{
  "dataset": "synthesized solo parts of chorales (CocoChorales)",
  "train_examples": 39062,
  "hop_length": 160,
  "norm": "layernorm",
  "mlp_ratio": 2,
  "head_dim": 32,
  "shared_expert": false,
  "learning_rate": 0.0034,
  "shampoo_beta": 0.95,
  "eps": 1e-08,
  "max_precond_dim": 1024,
  "max_grad_norm": 0.5,
  "batch_size": 384,
  "final_lr_fraction": 0.1
}
Rows from expert 5 of block 3, named by matrix and row number. Rows with one number belong to one neuron. Each number is 128 + 24 x the weight over the matrix's rms, rounded and kept within 0 to 255. All counts start at 0.
# gate: expert gate (model.blocks.3.mlp.gate, 8x192x192), inputs 96-191
# up: expert up (model.blocks.3.mlp.up, 8x192x192), inputs 96-191
# down: expert down (model.blocks.3.mlp.down, 8x192x192, transposed), outputs 96-191
gate.31 [124 108 138 102  86 111 114 172 130  95 159 119  89  76 107 154 126 142 145  45 137 164 148 102 136 161 130 123  90 114 124 109 128 152 107 109 135 170 142 140 112 139 130 129 124 138 146 144  96  82 133 146 108 128 102 127 136 123  90 153 141 109 120 150  96 175 128 146 101  87 179 139  91 121 125 145 154 103 157 129 186 155 119 142 100  99 185 146 148 144 122  98 118 121 100 120]
gate.32 [ 93 126 123 117 135 147  99 115 130 118 109 147 145 142 117 126 121 129 122 141 120 128 147 144 114  93 128 115 125 129 124 116 117 156 163 123 120 106 125 138 133 131 136 128 114 119 133 107 150 108 130 148 134 115 153 119 173 115 123 134 103 132 136 104 111 161 103 116 139 149 132 143 156 130 140 137 138 131 138 127  95 116 128 135 141 118 172 135 138 137 140 136 130 122 132 123]
gate.33 [128 118 172 128 114 112  98 103 156 151 103 145  98 133 165  96 127 115 106 130 119 163 135 156 109  95  87 134 102 120 129 141 151 136 153 120 106 114 156  78 127 155 140 150 127 166 164  79 142  94 120 172 150 129 176 125 110  92 138 140 131 119  76 140 143 176 113 107 194 143  97 183 127 131  96 139 118 120 118 126  94  90 111 145 136 111 124 101 120 126 124 166 146 143 135 110]
gate.34 [ 79 149 129  97 118 160 143 200  43 191 139 112  55 134  80 139 116 124 110  55 129 113 129 109  76 175 111 181  81 179 137 152  59 131  56 107 163 141 110 147 150 176 133  79 140 116 114 111 125 144  82 105 104 160 137 154 135 147 134 152 118 174 125 132  71 114 108 142  79  74 133 137 102  93 139  61 138 108 148 143 179 166 148  64  89 173 172 208 135 153  96 132  85  69 112 101]
gate.35 [147 162 116 116 111 119 137 111 145 136 138 145 130 145 123 108 119 132 126 170 122 161 123 132 110 118 106 112 125 102 154 148 146 102 128 109 113 117 126 117 143  99 148 153 114 140 105 122 162 137 132 130 131 139 131 148 134 132 136 130 100 147 139 153 132 156 113 130 149 122 140 114 109 112 147  95 154 151 124 118  91 111 139 132 131 166 140 120 132 133 117 157 125 145 112 118]
gate.36 [129 146 130 134  95 107 140 132 142 129 114 129 116 160 108 136 135 141 102 161 133 142 128 124 125 128 134 127 124 132 135 110 169 133 101 123 117 142 150  79 126 139 160 134 114 107 151 127 159 123 145 152 119 146 163 146 100 121 123 135 107 129 135 125 125 147 131 166 126 118 100 164 114 101 119 117 136  89 159  94 137 140 120  86 144 105 157 136 136 122 123 156 113 111 149 128]
gate.37 [148 137  48 131  54 192 151  36  83 230  95 129 189 128 128 189 116 139 176 138 148 105 139  81  73 112 101 194 123 180 192 108  96 103 135 127  82 232 151  87 165 108 125 156 129  94 110  74 108 211 187 129  84 113 154 147 162 126 150 187 148 149 118 203  71 134 103 105 122  76 174 204 134 166  89  59 126  87 143 195 166 128 149 173  88 159 183 140 137 128 128 116 121 105 154  90]
gate.38 [143 121  99 172 134 114 144 145 133 162 131 137 116 126 120 132 125 118 107 130 124 149 156 129 134 149  94 158 117 127 152 133 111 107 102 114 134 123 110 143 126 103 130 118 138  87 173 118 139 124  84 113 107 121 126 139 146 131 133 175 147 124 112 121 128 145 105 162  84 144 118 123 138 100 100 127 115 175 103 123 103 173 124 142 119 163 129 120 152 110 110 119 115 118 112 149]
gate.39 [150 120 147 140 135 131 131 139 145 142 133 125 123 137  89 134 124 123 125 124 144 115 133 142 120 121 132 130 110 133 143 128 131 127 136 125 145 156 128 116 124 121 109 110 133 111 147 115 119 123 124 122 137 111 122 139 137 126 138 144 110 119 144 125 133 114 119 138 130 113 152 131 122 123 155 116 140 131 122 134 120 128 136 129 129 130 124 134 132 127 124 113 134 125 104 128]
gate.40 [117 110 134 132 130 132 131 142 110 125 125 117 138 144 129 141 121 130 138 126 141 137  85 123 127 108 128 141 124 143 128 157 145 137 131 130 101 133 117 105 120 115 130 150 132 133 140 113 136 138 159 149 141 126 164 137 136 130 126 138 110 132 120 137 117 133 128 141 151 112 140 113 126 146 110 105 118 127 130 148 118 134 122 139 116  83 107 148 122 125 151 145 133 156 129 121]
gate.41 [140 151  96 142 132 155 143 158 103 140 116 152 102 123 127 121 111 138 147 127 120 123 131 145 153 112 115 136 150 134  99 118 118 149 146 137 134 139 141 103 133 118 130 122 125 105 144 111 135  97 130 129 113 112 170 139 121 112 127 148 122 113 139 137 133 149 112 124 118 107 108 121 146 119 126 120 126 144 144 123 107 143 126 113 116 109 105 128 127 131 125 129 153 118 145 106]
gate.42 [114 136 177 156 108 133  75 143 105 139  80 174  91 129 149 119 119 130 128 154 125 173 122 105 121 106 140 166  94 147 129 133 160 134 113 116 130 112 117 105 115 139 157 125 165 133 118 158 122 132 164 172 133 113 153 126 124 121 105 169 158  65 141 148 115 140 108  91 183 113  95  58 127 135 126  94 138 141  70 135 132 116 132 121 122 146 186 176 124 134 100 125 120 155 101 147]
gate.43 [132 151 130 139 129 122 159 129 111 106 137 141 131 117 140  98 133 122 132 113 123 178 122 105 147  99 109 131 116 127 158  93 160  85 105 140 124 106 163 103 100 119 136 143 157 117 143 108 106  98 144 171 154 150 149 134 158 119 165 120 150 131 103 153 144 126 115 141 129 127 129 129 139 129 137 129 136 165 135 116  96 151 120 119 144 150 133  97 131 135 136 111 155 136 133 125]
gate.44 [122 136 131 158  81 137 135 155 127 141 103  79 133 178 132  96 146 129 121 137 102 133 110 104 141 119 152 181  82 160  95 141 158 155 109 139 131 110 166  98 134 165 107 146 124 119 150 111 136  94 101 174 157 111 120 150 110 123 116 123 109 109 145 147 164 135 107  90 147 117  91  93 135 167 137 156 121 108 147 114 152 130 158 157 116 112 139 149 128 162 109 145 135 153 110 103]
gate.45 [151 129 146  99 111 141 150 139 126 119 131 130 112 122 148 112  97 128 125 136 146 128 114 115 148 145 111 113 108 109 158 111 146 130 113 138 164 133 186 107 119  93 143 133 147 129 141 138 144 143 147 109 102 133 123 121 121 117 127 141 147 128 122 124 151 155 156 120 118 115 134 167 123 113 114 148 130 148  91 167 125  93 133 116 137 125 120 125 143 114 133 130 106 111 146 143]
gate.46 [118  96 112 188  89 210 149  68 108  89 179 105 111 147 132 109 137 185 189 108 135 134 229 128 193 147  97 136  83 103 176 196 110 176 137  51 134 140 143 143 137  56  66 174 104  58  44 145 135 162 155 119 151  78 163 103  78 144  45 171  43 187  64 182 134 149  69 118 105  55 169 187 119 111 120 134 154 191  74 182  52 107 128 171 118 211  93  82 151  70 101 109  97  98 194 200]
gate.47 [126 122 119 131 136 115 141 140 135 138 119 123 135 128 126 139 140 131 135 137 103 131 157 148 116 147 126 116 119 112 121 166 127 125 126 139 113 134 140 101 137 129 124 127 124 141 124 123 134 120 130  88 137 141 142 133 133 125 126 132 143 140 116 124 118 128 122 149 116 133 121 135 111 144 110 121 119 124 122 130 118 116 132 131 152 117 136 116 132 120 120 136 106 126 120 104]
gate.48 [136 117 133 138 115 108 129 119 124 135 116 134 106 145 121 125 125 136 161 127 126 126 149 139 115 145 133 136 113 156 143 145 126 134 108 121 131 123 137 114 128 117 133 113 134 112 112 137 133 135 136 109 124 113 129 135 125 137 126 147  84 157 142 144 107 125 135 142 123 129 139 117 120 142 135 129 145 126 133 108 138 132 129 136 140 129 111 145 140 129 121 125 129 125 127 125]
gate.49 [170 127 144 137 128 106 124 121 133 127 115 125 151 151 125 117 123 120 138 163 136 101 158 132 113 123 118 124 119 128 157 114 127 108 137 101 122 124 133 120 137 136 136 124 106 141 114 118 151 148 111 103 123 133 124 129 113 157 139 145 107 147 130 112 115 123 118 143 106 125 125 117 136 130 134 114 124 131 160 134 112 128 137 123 128 118 139 114 157 133 153 119 133 115 140 122]
gate.50 [146  91 139 126 128 115 132 137 128 129 117 128 125 142 115 140 116 128  90 159 141 103 132 147 143 129 118 135 132 146 150 124 137 107 125 149 140 129 132 140 125  92 113 157 122 137 155  92 109 105 148 147 135 142 140 130 133 134 136 155 101 130 117 142 131 135 127 141 121 100 141 134 141 107 139 125  94  97 147 106 130 119 140  98 120 120 132 121 125  94 136 132  94 116 137 126]
gate.51 [ 91 103  86 136 136 129 101 133 140 176 118  82 185 171 117 123 112 169  59 141 119 159 171 130 163 156  87  99  85  64 154 132  98 155 198 150 153 100  92 170 155 174  81 160 149  81 133 107 181  54 161 172  94 131 136 100 102 143 182 138 117 155 108 115 138 118 129 123 129 134 115 155 153 158 169 120  69 136 119 107  84 133 114 109 140 108 141 126 124  93 154 186  99 131  96 122]
gate.52 [129 144 146 123 136 127 139 134 118  99 130 150 111 118 127 130 145 123 110 151 119 141 124 104 123 133 106 134 114 132 138 119 151 138 135 110 131 137 150 126 151 120 134 109 143 129 154 111 124 107 149 133 120 145 135 136 134 114 119 155 140 138 139 139 132 127 131 158 130  92 136 109 119 133 148 132 136 136 110 153 120 142 125 140 124 126 152 117 110 133 134 138 123 131 137 117]
gate.53 [136 128 119 146 129 108 119 109 140 126 125 124 123 139 135 142 120 134 127 128 136 142 125 120 126 124 133 118 106 117 126 123 136 134 140 131 117 133 145 128 134 128 138 134 132 126 146 126 130 130 133 126 126 134 146 117 113 123 148 130 131 126 119 136 127 120 119 117 124 113 126 113 116 127 130 121 130 130 121 127 118 137 127 137 126 141 121 148 112 133 131 121 144 128 126 127]
up.31 [ 97 111  95 146 138 101 103  74 151 187 125 140 132 135 137  92 140 126 132 160 133 134 124 167 122 152 165 154 124 155 105 137 129  90 129 160  93 131 141 138 142 107 126  93 134 127 105 147 174 165 153  80 146 117 127 101  89 143 107 113  76 148 109 172 167 108 122 121 136 163  75 115 144 149  84 120 134 168 126 151  96 145 150 133 105 173  67 144 144 119 116 138 142 120 130 123]
up.32 [131 155 160 125 120 117 142 136 126 121 138 158 131 131 123 130 125  92 122 124 121 157 131 137 111  99 122 113 133 135 100 102 130 129 152 125 133 162 122 147 137 125 143 124 109 142 140  91 138 123 133 163 127 135 158 158 154 114 138 112 129 132 116 104 122 141 124 108 155 146 148 165 115 104 117 120 130 104 151 164 129 132 138 142 117 111 151 139 145 152 105 146 118 141 115 107]
up.33 [123 132  96 136 118 131 118 129 168 108 136 149 112 143 134 141 107 134 152 128 135 120 160 102 151 141  97 161 131 118 115  93 154 100  59 150 105 104 108 124 125  88 131 134  86 104 107 160 112 118 151  97  81 187 136 127 126 141 124 173 137 141 148 162 113 114 137 148  72 146 144 129  94 143 154 149 161 141 121 113 124 149 134 118 117 133 145 148 123 123 146 105 123 110  86 139]
up.34 [117 137 113 147 113  65 119   0 138  42 152 156 114 137 102 122 142 139  65 181 123 137 115 108 195 125 124  71 141 165 168 166 172 116 185 127  93 142 127 128 122 103 181 115 110 128 158 155 124 134 171 186 148  88 202 107 110  94 137 157 114 160 108 189 166 129 142  90 115 146  77 110 143 164 107 171 119 145  91 175   2 121  72 188 157 147  54  98 111 120 128 163 130 173 130 156]
up.35 [119 165  90 118 118 126 134 125 129 131 126 108 136 142 156 153 150 122 153 148 122 164 115 166 151 121 134 159 125 119 120 147 119 118 109 129 163 143 126 138 124  80 135 162 122 123 104 134 163 144 144 146 107 132 145 142 101 130 118 105 106 105 130 128 129 141 114 134 150 125 143 170 145 138 140 137 158 148 116 121  89 111 138  97 155 107 128 130 116 128 117 114 105 136 137 105]
up.36 [ 98 148 109 140  92  93 104 118 125 159 137 140 121 109 127 145 119 129 140 114 126 137 110 152 126 129 161 146 105 141 134 119 120 142 105 126 137 140 143 117 130 128 109 143 153 158  96 120 124 101 143 125 115  93  97 121 148 130 142 147 133 105  91 125 121 140 156 118 119 150 140 147 114 128  94 120 129 126 114 154 131 122 131 111 145 122 126 127 144 114 143 118 120 114 111 108]
up.37 [214 157 140  50  88 168 110  69  49 189 100 125 185 125 178 131 118 159 134 172 144 141 153  81  97  57  48 145 121 195 161  84 123  58 148 112 119 134 209 103 163 144 145 145 140  75 152  84  99 192  70 128  25 120 105 201 114 133 143 204 143 128 115 182 125 164 119  73  88  78 110 180 138 115 107  92 122  75 127 163 149 117 113 121 146 144 155 106 132 137 127 159 171  91 220 118]
up.38 [154 152 157 107 120  95  98 149 128 148 150 142 150 129 138  99 133 142 110 121  93 135 116 155 120  78 142 147 148 168  84 109 137 145 142 102 118 122 155 149 142 150 132 109 139 140 159 107 122 127 102 129 141 133 139 146 164 145  89 114 108 148 176 109 123 110 101 106 175 129 150  90 125 120  97 120 175 146 146 148 130 135 106 144  97 128 144 142 137 175 123 113 146 131 118 135]
up.39 [119 134 127 125 115 129 122 114 126 121 161 138 139 123 127 148 134 119 127 123 128 119 113  99 150 152 127 131 130 136 138 121 105 165 136 133 139 118 115 130 120 119 129 147 141 143 105 130 128 146 123 120 124 135 111 117 130 125 116 139 121 131 112 150  95 136 134 102 115 132 114 127 147 117 130 140 105 145 130 145 128 112 118 137 138 129 136 129 112 125 141 143 129 119 129 115]
up.40 [152 124 170 144 139 139 123 134 141  97 146 124 123 136 126 137 153 125 126 133 124 135 110 132 135 109 132 144 166 161 130 103 127  90 101 127 120 148 120 112 118 130 143 125 107 112 133 105 150 128  96 139 150 110 128 113 107 121  88 118 130 128 112 143 150 159 137 140 150 126  83 142 141  95 120  97 129 127 111 146 119 116 127 137 126 128 129 125 126 115 110 144 120 127 111 132]
up.41 [115 149 125 105 137 113 133 128 155 160 120 153 107 115 100 117 127 112 160 142 175 127 132 111 143 124 127 126 121 126 166 107 129 108 109 104 111 166 113 153 143 107 144 115 138 113 106 146 144 154 150 125 115 147 112 115 133 135 138 135 136 100 113 105 172 128 122 121 104 112 126 124 121 106 139 115 138  98 129 129 138 120 136 127 139 122 130 161 134 159 144 109 108 112 156 146]
up.42 [144 124 124 141 125 121 144 161  88 146 112 138  78 145 123 154 167 103 121 147 108 150  97 111 123 113 115 145 112 124 140 204 131  75 132 115 123 141 137  79 136 129 137 105 118 157 172 108 128 117 117 101 168 141 165 147 180 120 119 112 168 103 121 141 132 125 122 117 151 129 142 138 148 111 108 142 139 148 133 175 119 114  98 113 111 130  96 144 136 147 123 119  96 106 102 114]
up.43 [133 113  81 137 124 159  98 134  94 122 149 100 138 179 158 163  89 136 158  76 127 142 104 113 130 180 149 133 142 127 119 175 138 172 131 119 140 109  68 157  91 134 137 156 128 106 115 112 142 161 128 123 113  84  90  96 115 141  98 113 109 112 117 150 111  98 110 128 140 144 128 160 142 162 156 129 116 110 121 114 125 122 124 115 115 145 119 119 112 131 136 147 137 136 116  92]
up.44 [102 111 142 130 141 159  90  94 146 151 143 122 164 121 128 135 131 143  48 121 114 130 140 140 126 153 117 185 123 147  89 175 139 146 127  97 116 147  84 142 148 162 136 138 125 129 133 152 116 104 108 147  88 116 150  97 188 162 139 108 104 129 164 123 153 135 136 118 139 116  96 120 110  99 153 119 148 132 140 127 143 140 126 110 114 107 114 139 105 124 136 111 115 162 110 133]
up.45 [131 126  94 135 126 135 138 121  96 142 121 110 137 123 110 127 139 117 146 116 114 128 130 133 115 114 136 146 141 159 134 145 118 136 114 118 106 145  81 112 158 139 138 131 140 146 116  96 123  83 115 125 144 140 122 141 154 122 133 135 104 146 122 150 122 123 110 137 117 135 132 119 141 144 122  89 158 116 167 112 141 135 124 140 117 134 148 138 147 137 135 111 134 128 111 110]
up.46 [156 173 149  51 162  35  97 149 140 102 108 156 178 110 144 205 120 103  52 190  97 125  63  72 100 137 160  95 156 116  39  49 146 104 135 178  86 105 106  84 127 170 197 110 189 213 164 121  76 124 164 156  74 154  77 149 146  92 218 165 236  93 171  71 108 160 182  88 156 185 104  78 126 131 177 157 105  90 160  82 180 138 153 105 144  28 144 194  92 164 163 148 168 124  51  82]
up.47 [136 141 118 133 128 132 132 117 145 123 128 132 151 116 140 126 138 142 130 127 130 129 111 114 121 114 138 131 164 158 130 125 132 120 127 117 132 122 123 128 132 134 134 107 135 107 151 129 106 128 140 141 112 115 106 131 108 135 112 135 128 116 148 158 115 123 136 110 141 128 132 132 133 136 133 120 133 128 126 136 119 122 136 127 135 130 148 134 151 153 123 117 141 103 158 134]
up.48 [100 123 125 114 143 148 126 108 127 125 144 126 136 116 141 124 125 144 113 121 140 115 119 121 136 132 131 119 136 126 125 143 120 114 140 134 125 115 120 145 119 130 139 159 119 126 154 119 136 125 124 143 120 139 106 125 149 121 128 117 172 105 105 131 155 127 101 120 141 128 134 130 126 124 133 127 116 140 102 128 106 128 118 120 118 135 121 123 129 120 145 140 126 131 127 116]
up.49 [141 135 151 133 134 101 165 145 147 113 130 136 111 147 129 105 134 118 137 123 127 138 149 125 121 109 147 128 121 120 124 119 122 120 154  95 120 128 148 128 129 125 115 115 106 125 129  94 147 140 133 112 155 132 123 154 130 148 141 117  98 136 109 149 103 117 110 140 136 118 146 135 152 137 153 137 123 132 137 128  93 101  99 129  93 107 128 116 142 143 145 125 157 123 121 118]
up.50 [109 139 127 138 144 134 110  84 119 141 146  99 112 146 118 113 141 134 127 105 155 114 115 113 128 122 118 153 159 134 127 131 137 113 128 115 122 143 122 147 105 152 117 114 138 120 143 150 113 128 137 161 134 119 150  85 162 122 137 138 142 133 140 130 151 127 133 123 133  76 153 103 110 110 133 110 118 130 137 106 141 120 128 101 112 137 114 140  96  95 120 122 124 113 147 120]
up.51 [116 124  80 150 108 138  93 118 168 131 118 108 137 141 143 168 105 165  63 104  75 143 128 121 113 107 100 100 109 108 123 173 114 159 129 175 118  90 118 153 127 200  97 115 152  71 137 177 196  94 152 141 104 157 163 100 110 124 147 132 117 147 110 132 133 112 104 146 103 176 114 174 150 192 140 126  85 107 121  97  99 142 125 128 143 117 146 131 124  88 135 156  93 128  98  96]
up.52 [119 139 126 141 122 110 144 139 122 139 117 110 134 142 144 125 102 141 142 117 117 150 124 115 135 105 137 131 128 120 135 126 134 158 153 137 134 122 145 156 140 126 115 150 153 145 114 100 122 115 140 117 127 147 108 120 154 133 141 126  92 106 128 128 109 137 115 146 139 132 144 115 111 152 123 100 120 143 144 126 137 108 112 108 126 129 121 131 106 116 157 119 132 125 120 130]
up.53 [110 118 133 136 124 134 121 136 138 137 137 133 134 117 139 121 135 123 139 118 126 127 139 134 130 134 121 128 139 137 145 133 116 131 131 125 130 127 111 135 122 123 134 103 140 139 114 120 133 118 136 118 111 132 132 150 148 132 129 145 139 131 132 147 127 127 136 116 110 143 120 111 125 126 133 114 121 122 121 130 133 124 131 131 128 139 125 124 137 128 109 140 116 118 123 123]
down.31 [141 109 134  95 154 140 121 115 128 116 111 121 135 126 137 131 107  82 106 122  76 119 111 132  90 154 134  88 139 151 138 107 138 135 114 116 141 119 163 116 127 120 130 105 112 115 162 157 166  97  82 132 159 105 126  84 129 130 140 185 136 160 199 183 133 139 160 136  95 132 111 129 177 130 158 111 145  95  69 139 118  85 112 128 140  75 124 170 111 110 154 109 137 159 167 140]
down.32 [125 116 123 134 104 116 159 156 107 122 115  98 143 133 128 120  88 131  99  93 111 121 139 110 100 117 104 117 103 110 167  80 129 128 102 155 122 127 117 127 139 113 130 142 144 132  92 138 140 133 118 139 108 152 136 151 123 103 124 136 117 133  94 126 135 100 164 150 113 136 128 114 161 168 131 130 133 119 145 119 108 121 144 107 112 152 100 104  98 111 140 137 146 121 146 133]
down.33 [128 181 180  82 143 118 145  87 148 115 118 105  71 122 133 116 120 169 177 139  97 143 149 100  94 136 138 137 102 173 153 126 146 125 162 161 117 183  97 125 126 112 164 110 102 112 165 130  95 144 137  96  86 155 136 105 127 127  86 161 138 107 128 151 132 137 105 103 140 124 120 171 119 119  91  82 132 137 131 163 149  87 108 133  91 162 149 161 188 121  68  77 128 154  98 135]
down.34 [174 120 145  92 128 112 107 102 148 140 120 172 176  98 152 127 116 173 107 101 200 112 174  97 120 153 154 144 171 143 198 162 128 100 146  54 109 155 202 120 145 124 118 110 111 118  93 107 189 213 143 158 161 138 115 134 158 106 168  18 148 199 108 181 199 126  77 110 116 128 127 163  96 122 188  49  97  57 135 105  98  82 133 133 148 142 131 182 114 113 150 154 132 148 154  72]
down.35 [123 134 152  99 132 109 146 136  96 132 125  99 127  96 173 120 104 139 146 116 142 127 139 156  95 145 125 156 151 105 108 123 107 120 117  89 112 107 144 138 150 115 133 129 144 136 108 173 138 137 112 131 159 131 135 106 154 118 139  95 118 143  73 119 170  81 128 101 131 157 102 121 153 156 153 112 120 149 119 112 125 161 144 149 142 123 139 143 140 127 114 134 136 152 122 135]
down.36 [124 131 155 133 110 125 121 161 121  88 131 113 135 126 137 151 149 118 134 162 119 134 133 158 107 134 179 152 145 136 142 110 154 156 121  96 141 126 131  97 139 121 118 105 130 158 122 112 122 129 175 110  93 132 130 117 143 127 117  92 146 102 148 115 122 146 152 134 151 123 108  88 113 137 162 121 123 119 119 134 133  92 137 148 120  77 159 111 122 111 138 138 126 132 108 120]
down.37 [141 177 107 175 131 177 134 139  52 132 140 111  83 194 191 120  56 150 164 121 128  98 186 118 111  94  82 155 110  97 198  69 119  96 152 189 203 111 183  39 158 144 150 199   0 154  90 103 167 141  86 125  83 105  93 154 143 126 105  72 150 169 132 114 200 128  86  89 124 151 155 185 122 127 107  83 125 108  65  97 103 155 132 114 153 129 108  51 100 144  19 155 141  96 188 122]
down.38 [156 127 129 122 154  95 116 121 148 160 153 126 164 138 105 121 149  86 125 123 147 126 111 160 172 154 132 116 118 117 106 106 123 118 121 168 170 160 127 154  64 121 140 111  86  83 156 123 143 150 105 138 107 117 122 182 105 144 108 154 163 103 130 104 124 119 137 108 127 140 159 116  93  90 116 157 152 119 138 128 141  92 145 149 119 144 135 136 161 135 140 136 112 116 103 182]
down.39 [130 107 142 130 149 113 117 146 143 126 146 121 123 122 120 126 129 130 127 127 119 126 131 132 153 118 113 133 135 123 134 106 121 118 132 121 146 144 116 126 128 124 123 142 129 131 132 128 134 117 108 122 124 118 134 144 125 134 117 135 108 113 115 112 126 117 136 123 135 120 146 115 150 119 142 126 128 116 129 126 111 134 124 127 134 113 139 119 122 134 108 135 121 133 122 121]
down.40 [127 162 137 143 139 166 128 118  97 120 101 149 133 142 113 115 125 121 134 102 127 137  99 129 114 126 120 104 127 121 125 117 146 112 159 159 155  92 127 145 103 116 126 164 117 143 126 145 115 125  96 144 148 112 119  99 131 167 136  82 143 114 159 110 125 114 113 126 131 131 140 123 120 138  94 152 145 156 138 124 143 127 122 130 115 148 122 140 134 136 141 165 121 124 109 121]
down.41 [115 149 143 130 112 132 111 102 151 146 113 128 130 132 146 129 110 127 120 133 154 122 153 134 131 145 135 152 129 146 100 138 121 166 154  97 110 114 130 129 144 141 109 141  94 153 122 153 145 132 149 140 128 144 125  82 132 147 113 148 107 131 150 106 140 145  85 117 146 107  99 124 111 119 111 133 137 132 135 139 102 140 118 129 110 112 135 113 136 148 136 131 143 141 121 112]
down.42 [128 136 149 146 116 150  98 136 137  58 113 139 153 149 156 130 139  89 108 132 123 122 140 105 141 163 140 109 125 130 122  90 104 157 114 147 117 137  93 134 117 155 132 165 153 135  93 118 115 176 128 189 112  96 162 134  85 134 121 110 122 152 120  90 167 118  88 162 124 147 121  98  97 150  90 140 143 146 132 143 118 186 114 158  99 146  88 119 121 156 162 173 142 101 172 118]
down.43 [118 103 158 124 157 124 115 141 103  96 114 126  99 148 111 129 146 116 122 112 118 109 123 125 117 125 136 113 155 140 159 116 167 122 112 160 177 107 127 133 122 124 126 102 126 127 109 104 144 101 153  75 131 106  88 152 153 125 128 133 128 167 139 160 141 139 183 110  97 123 130 130 135 127 162 115 137 128 113 142  93  91 114 151 152 128 108  80 128 119 127 122 124 113 145 118]
down.44 [104 127 125 128 136 181 107 114 121 142 115 143 159 138 153  92 157 128 127 112 153 129 142 101 124 112 111 135 140 143 141 132 152 117 126 132 112 118 123 147 131 110  96 109 128 108 116 127 110 165 121  62 141 133 108 139 149 127 129 119 141 148 102 110 158 113 122 139 123 141 123 154 133 121 143 147 113 144 114 167 122 147 141 150 147 161 129  85 138 131 123 116  88 123 166 148]
down.45 [151 152 128 140 128 180 148 143  92 155 127  85 126 120 169 145 101 158 142 147 135 120 177 100  96 140 129 135  88 123 123 108 120 149 159 175 108 124 138 141 142 136 139 158 101 143 118 118 108 141 143  98 115 120 115 136 151 120 122 123 151 157 138 117 145 124 109 135 126 136 110 122 124 145 122 124 130 174 128 132 114 124 117 106 113 159 124 107 149 151 133 117 135 125 151 122]
down.46 [164 106 159 163 149 117 111  88 144 117 127 137  69 191 129 122 113  38 114  89  88 152 108 231   0  46 115 233 198 122  84  19 116 106 117 255  85  76  92  86 155 190  84 112 131 119   0  79 127  23  88 160 189 204 114 198 145 124 207 126  84 252  79 168 106 114 204 147 127 177 136 124 114 235  94  73  90  60 156 142 151  99 201 146 193 112  93 162 146 192  54 105 133  67 149 101]
down.47 [140 137 126 158 127 141 109 115 117 105 114 134 125 125 123 131 148 115 127 132 135 103 128 113 140 108 127 133 116 136 112 113 131 143 133 111 121 113 128 144 108 127 131 147 123 141 160 112 121 130 138 145 138 137 113 140 116 129 132 125 116 100 128 119 142 119 112 111 154 127 136 129 130 136 136 121 136 131 143 136 126 124 131 117 104 146 109 106 120 128 126 148 138 137 157 117]
down.48 [130 133 135 141 156 133 134 133 130 126 142 114 123 133 134 139 129 135  98 151 141 135 132 119 130 122 131 118 149 132 146 143 118 125 165 113 110 149 108 135 117 138 131 127 152 118 128 121 113 155 148 133 120 120 147 127 143 122 135 117 136 115 137 110 147  99 147 135 128 112 135 139 101 117 119 134 127 134 113 114 137 116 120 132 119 137 123 126 106 134  96 125 137 120 139 111]
down.49 [129 141 166 136 120  91 143 138  97 135 132 135 124 117 165 122 114 118 146 141 124 152 136 128 153 123 132 157 129 116 123  85 117 114 113 109 106 153 116 118 125 135 133 120 117 124 126 105 110 136 115 130 130 166 147 138 133 101 157 113 123 135 127 122 119 129 139 133 137 149 134 131 137 109 119 155 146 116 128 106 108 135 104 115 108 141 122 150 113 111 131 132 157 129 123 124]
down.50 [141 157 126 145 120 131 123 117 139  80 110 164 147 126 126 152 144 122 136 131 128 119 123 107 135 115 126 150 149 173 139 157 112 141 109 119 130  98 109  76 123 130 137 113 131 128 129 150 118 109 123 153 124 126 154 130 118 118 118 139 153 137 132 130 126 137 132 102  98 130 112 104 127 101 118 136 121 134 140 135 137 141 112 137 141 148 114 143 126 100 116 124 146 150 113 111]
down.51 [104 184 159  84 134 170  87 107  95 145 157  94 127 117 103 150 102 134 112 123 175 122 140 146 127 124  63 125  75 141  84 131 161 132 173 106 135 103 171 140  74  96 120 183 133  94 178 161 119 204  56 148 115 146 163 121 131 173 118  63 166 148 133 111 141 166 112 144  86  99 182 155  97 136 145 120 172 158 114 125  69 160 124 136  63 114 129 156  96  90 192 152 138 122 207 139]
down.52 [139  94 133 116 129 123 120 119 134 160 124 124 122 120 103 124 105 134 132 130 133 128 158 105 140 144 119 136 156 123 142 104 114 117 132 122 113 143 134 157 122 144 142 131 123 127 140 120 139 140 113 115 153 142 118 132 110 130 132 116 122 140 133 129 135 118 147 142 140 129  97 130 139 124  96 141 132 106 143 105 151 104 105 131 118 128 132 137 155 124 124 119 129 147 139 141]
down.53 [115 116 136 136 132 133 127 120 133 126 131 125 129 141 122 148 126 142 128 136 142 133 133 129 142 133 139 119 147 133 123 135 133 128 135 128 131 139 126 120 129 133 140 121 129 132 124 135 149 123 122 118 115 134 131 127 133 118 128 128 116 130 137 129 131 138 119 111 125 116 124 131 120 107 134 135 138 125 131 119 122 116 120 108 128 132 123 116 110 115 137 141 103 123 114 118]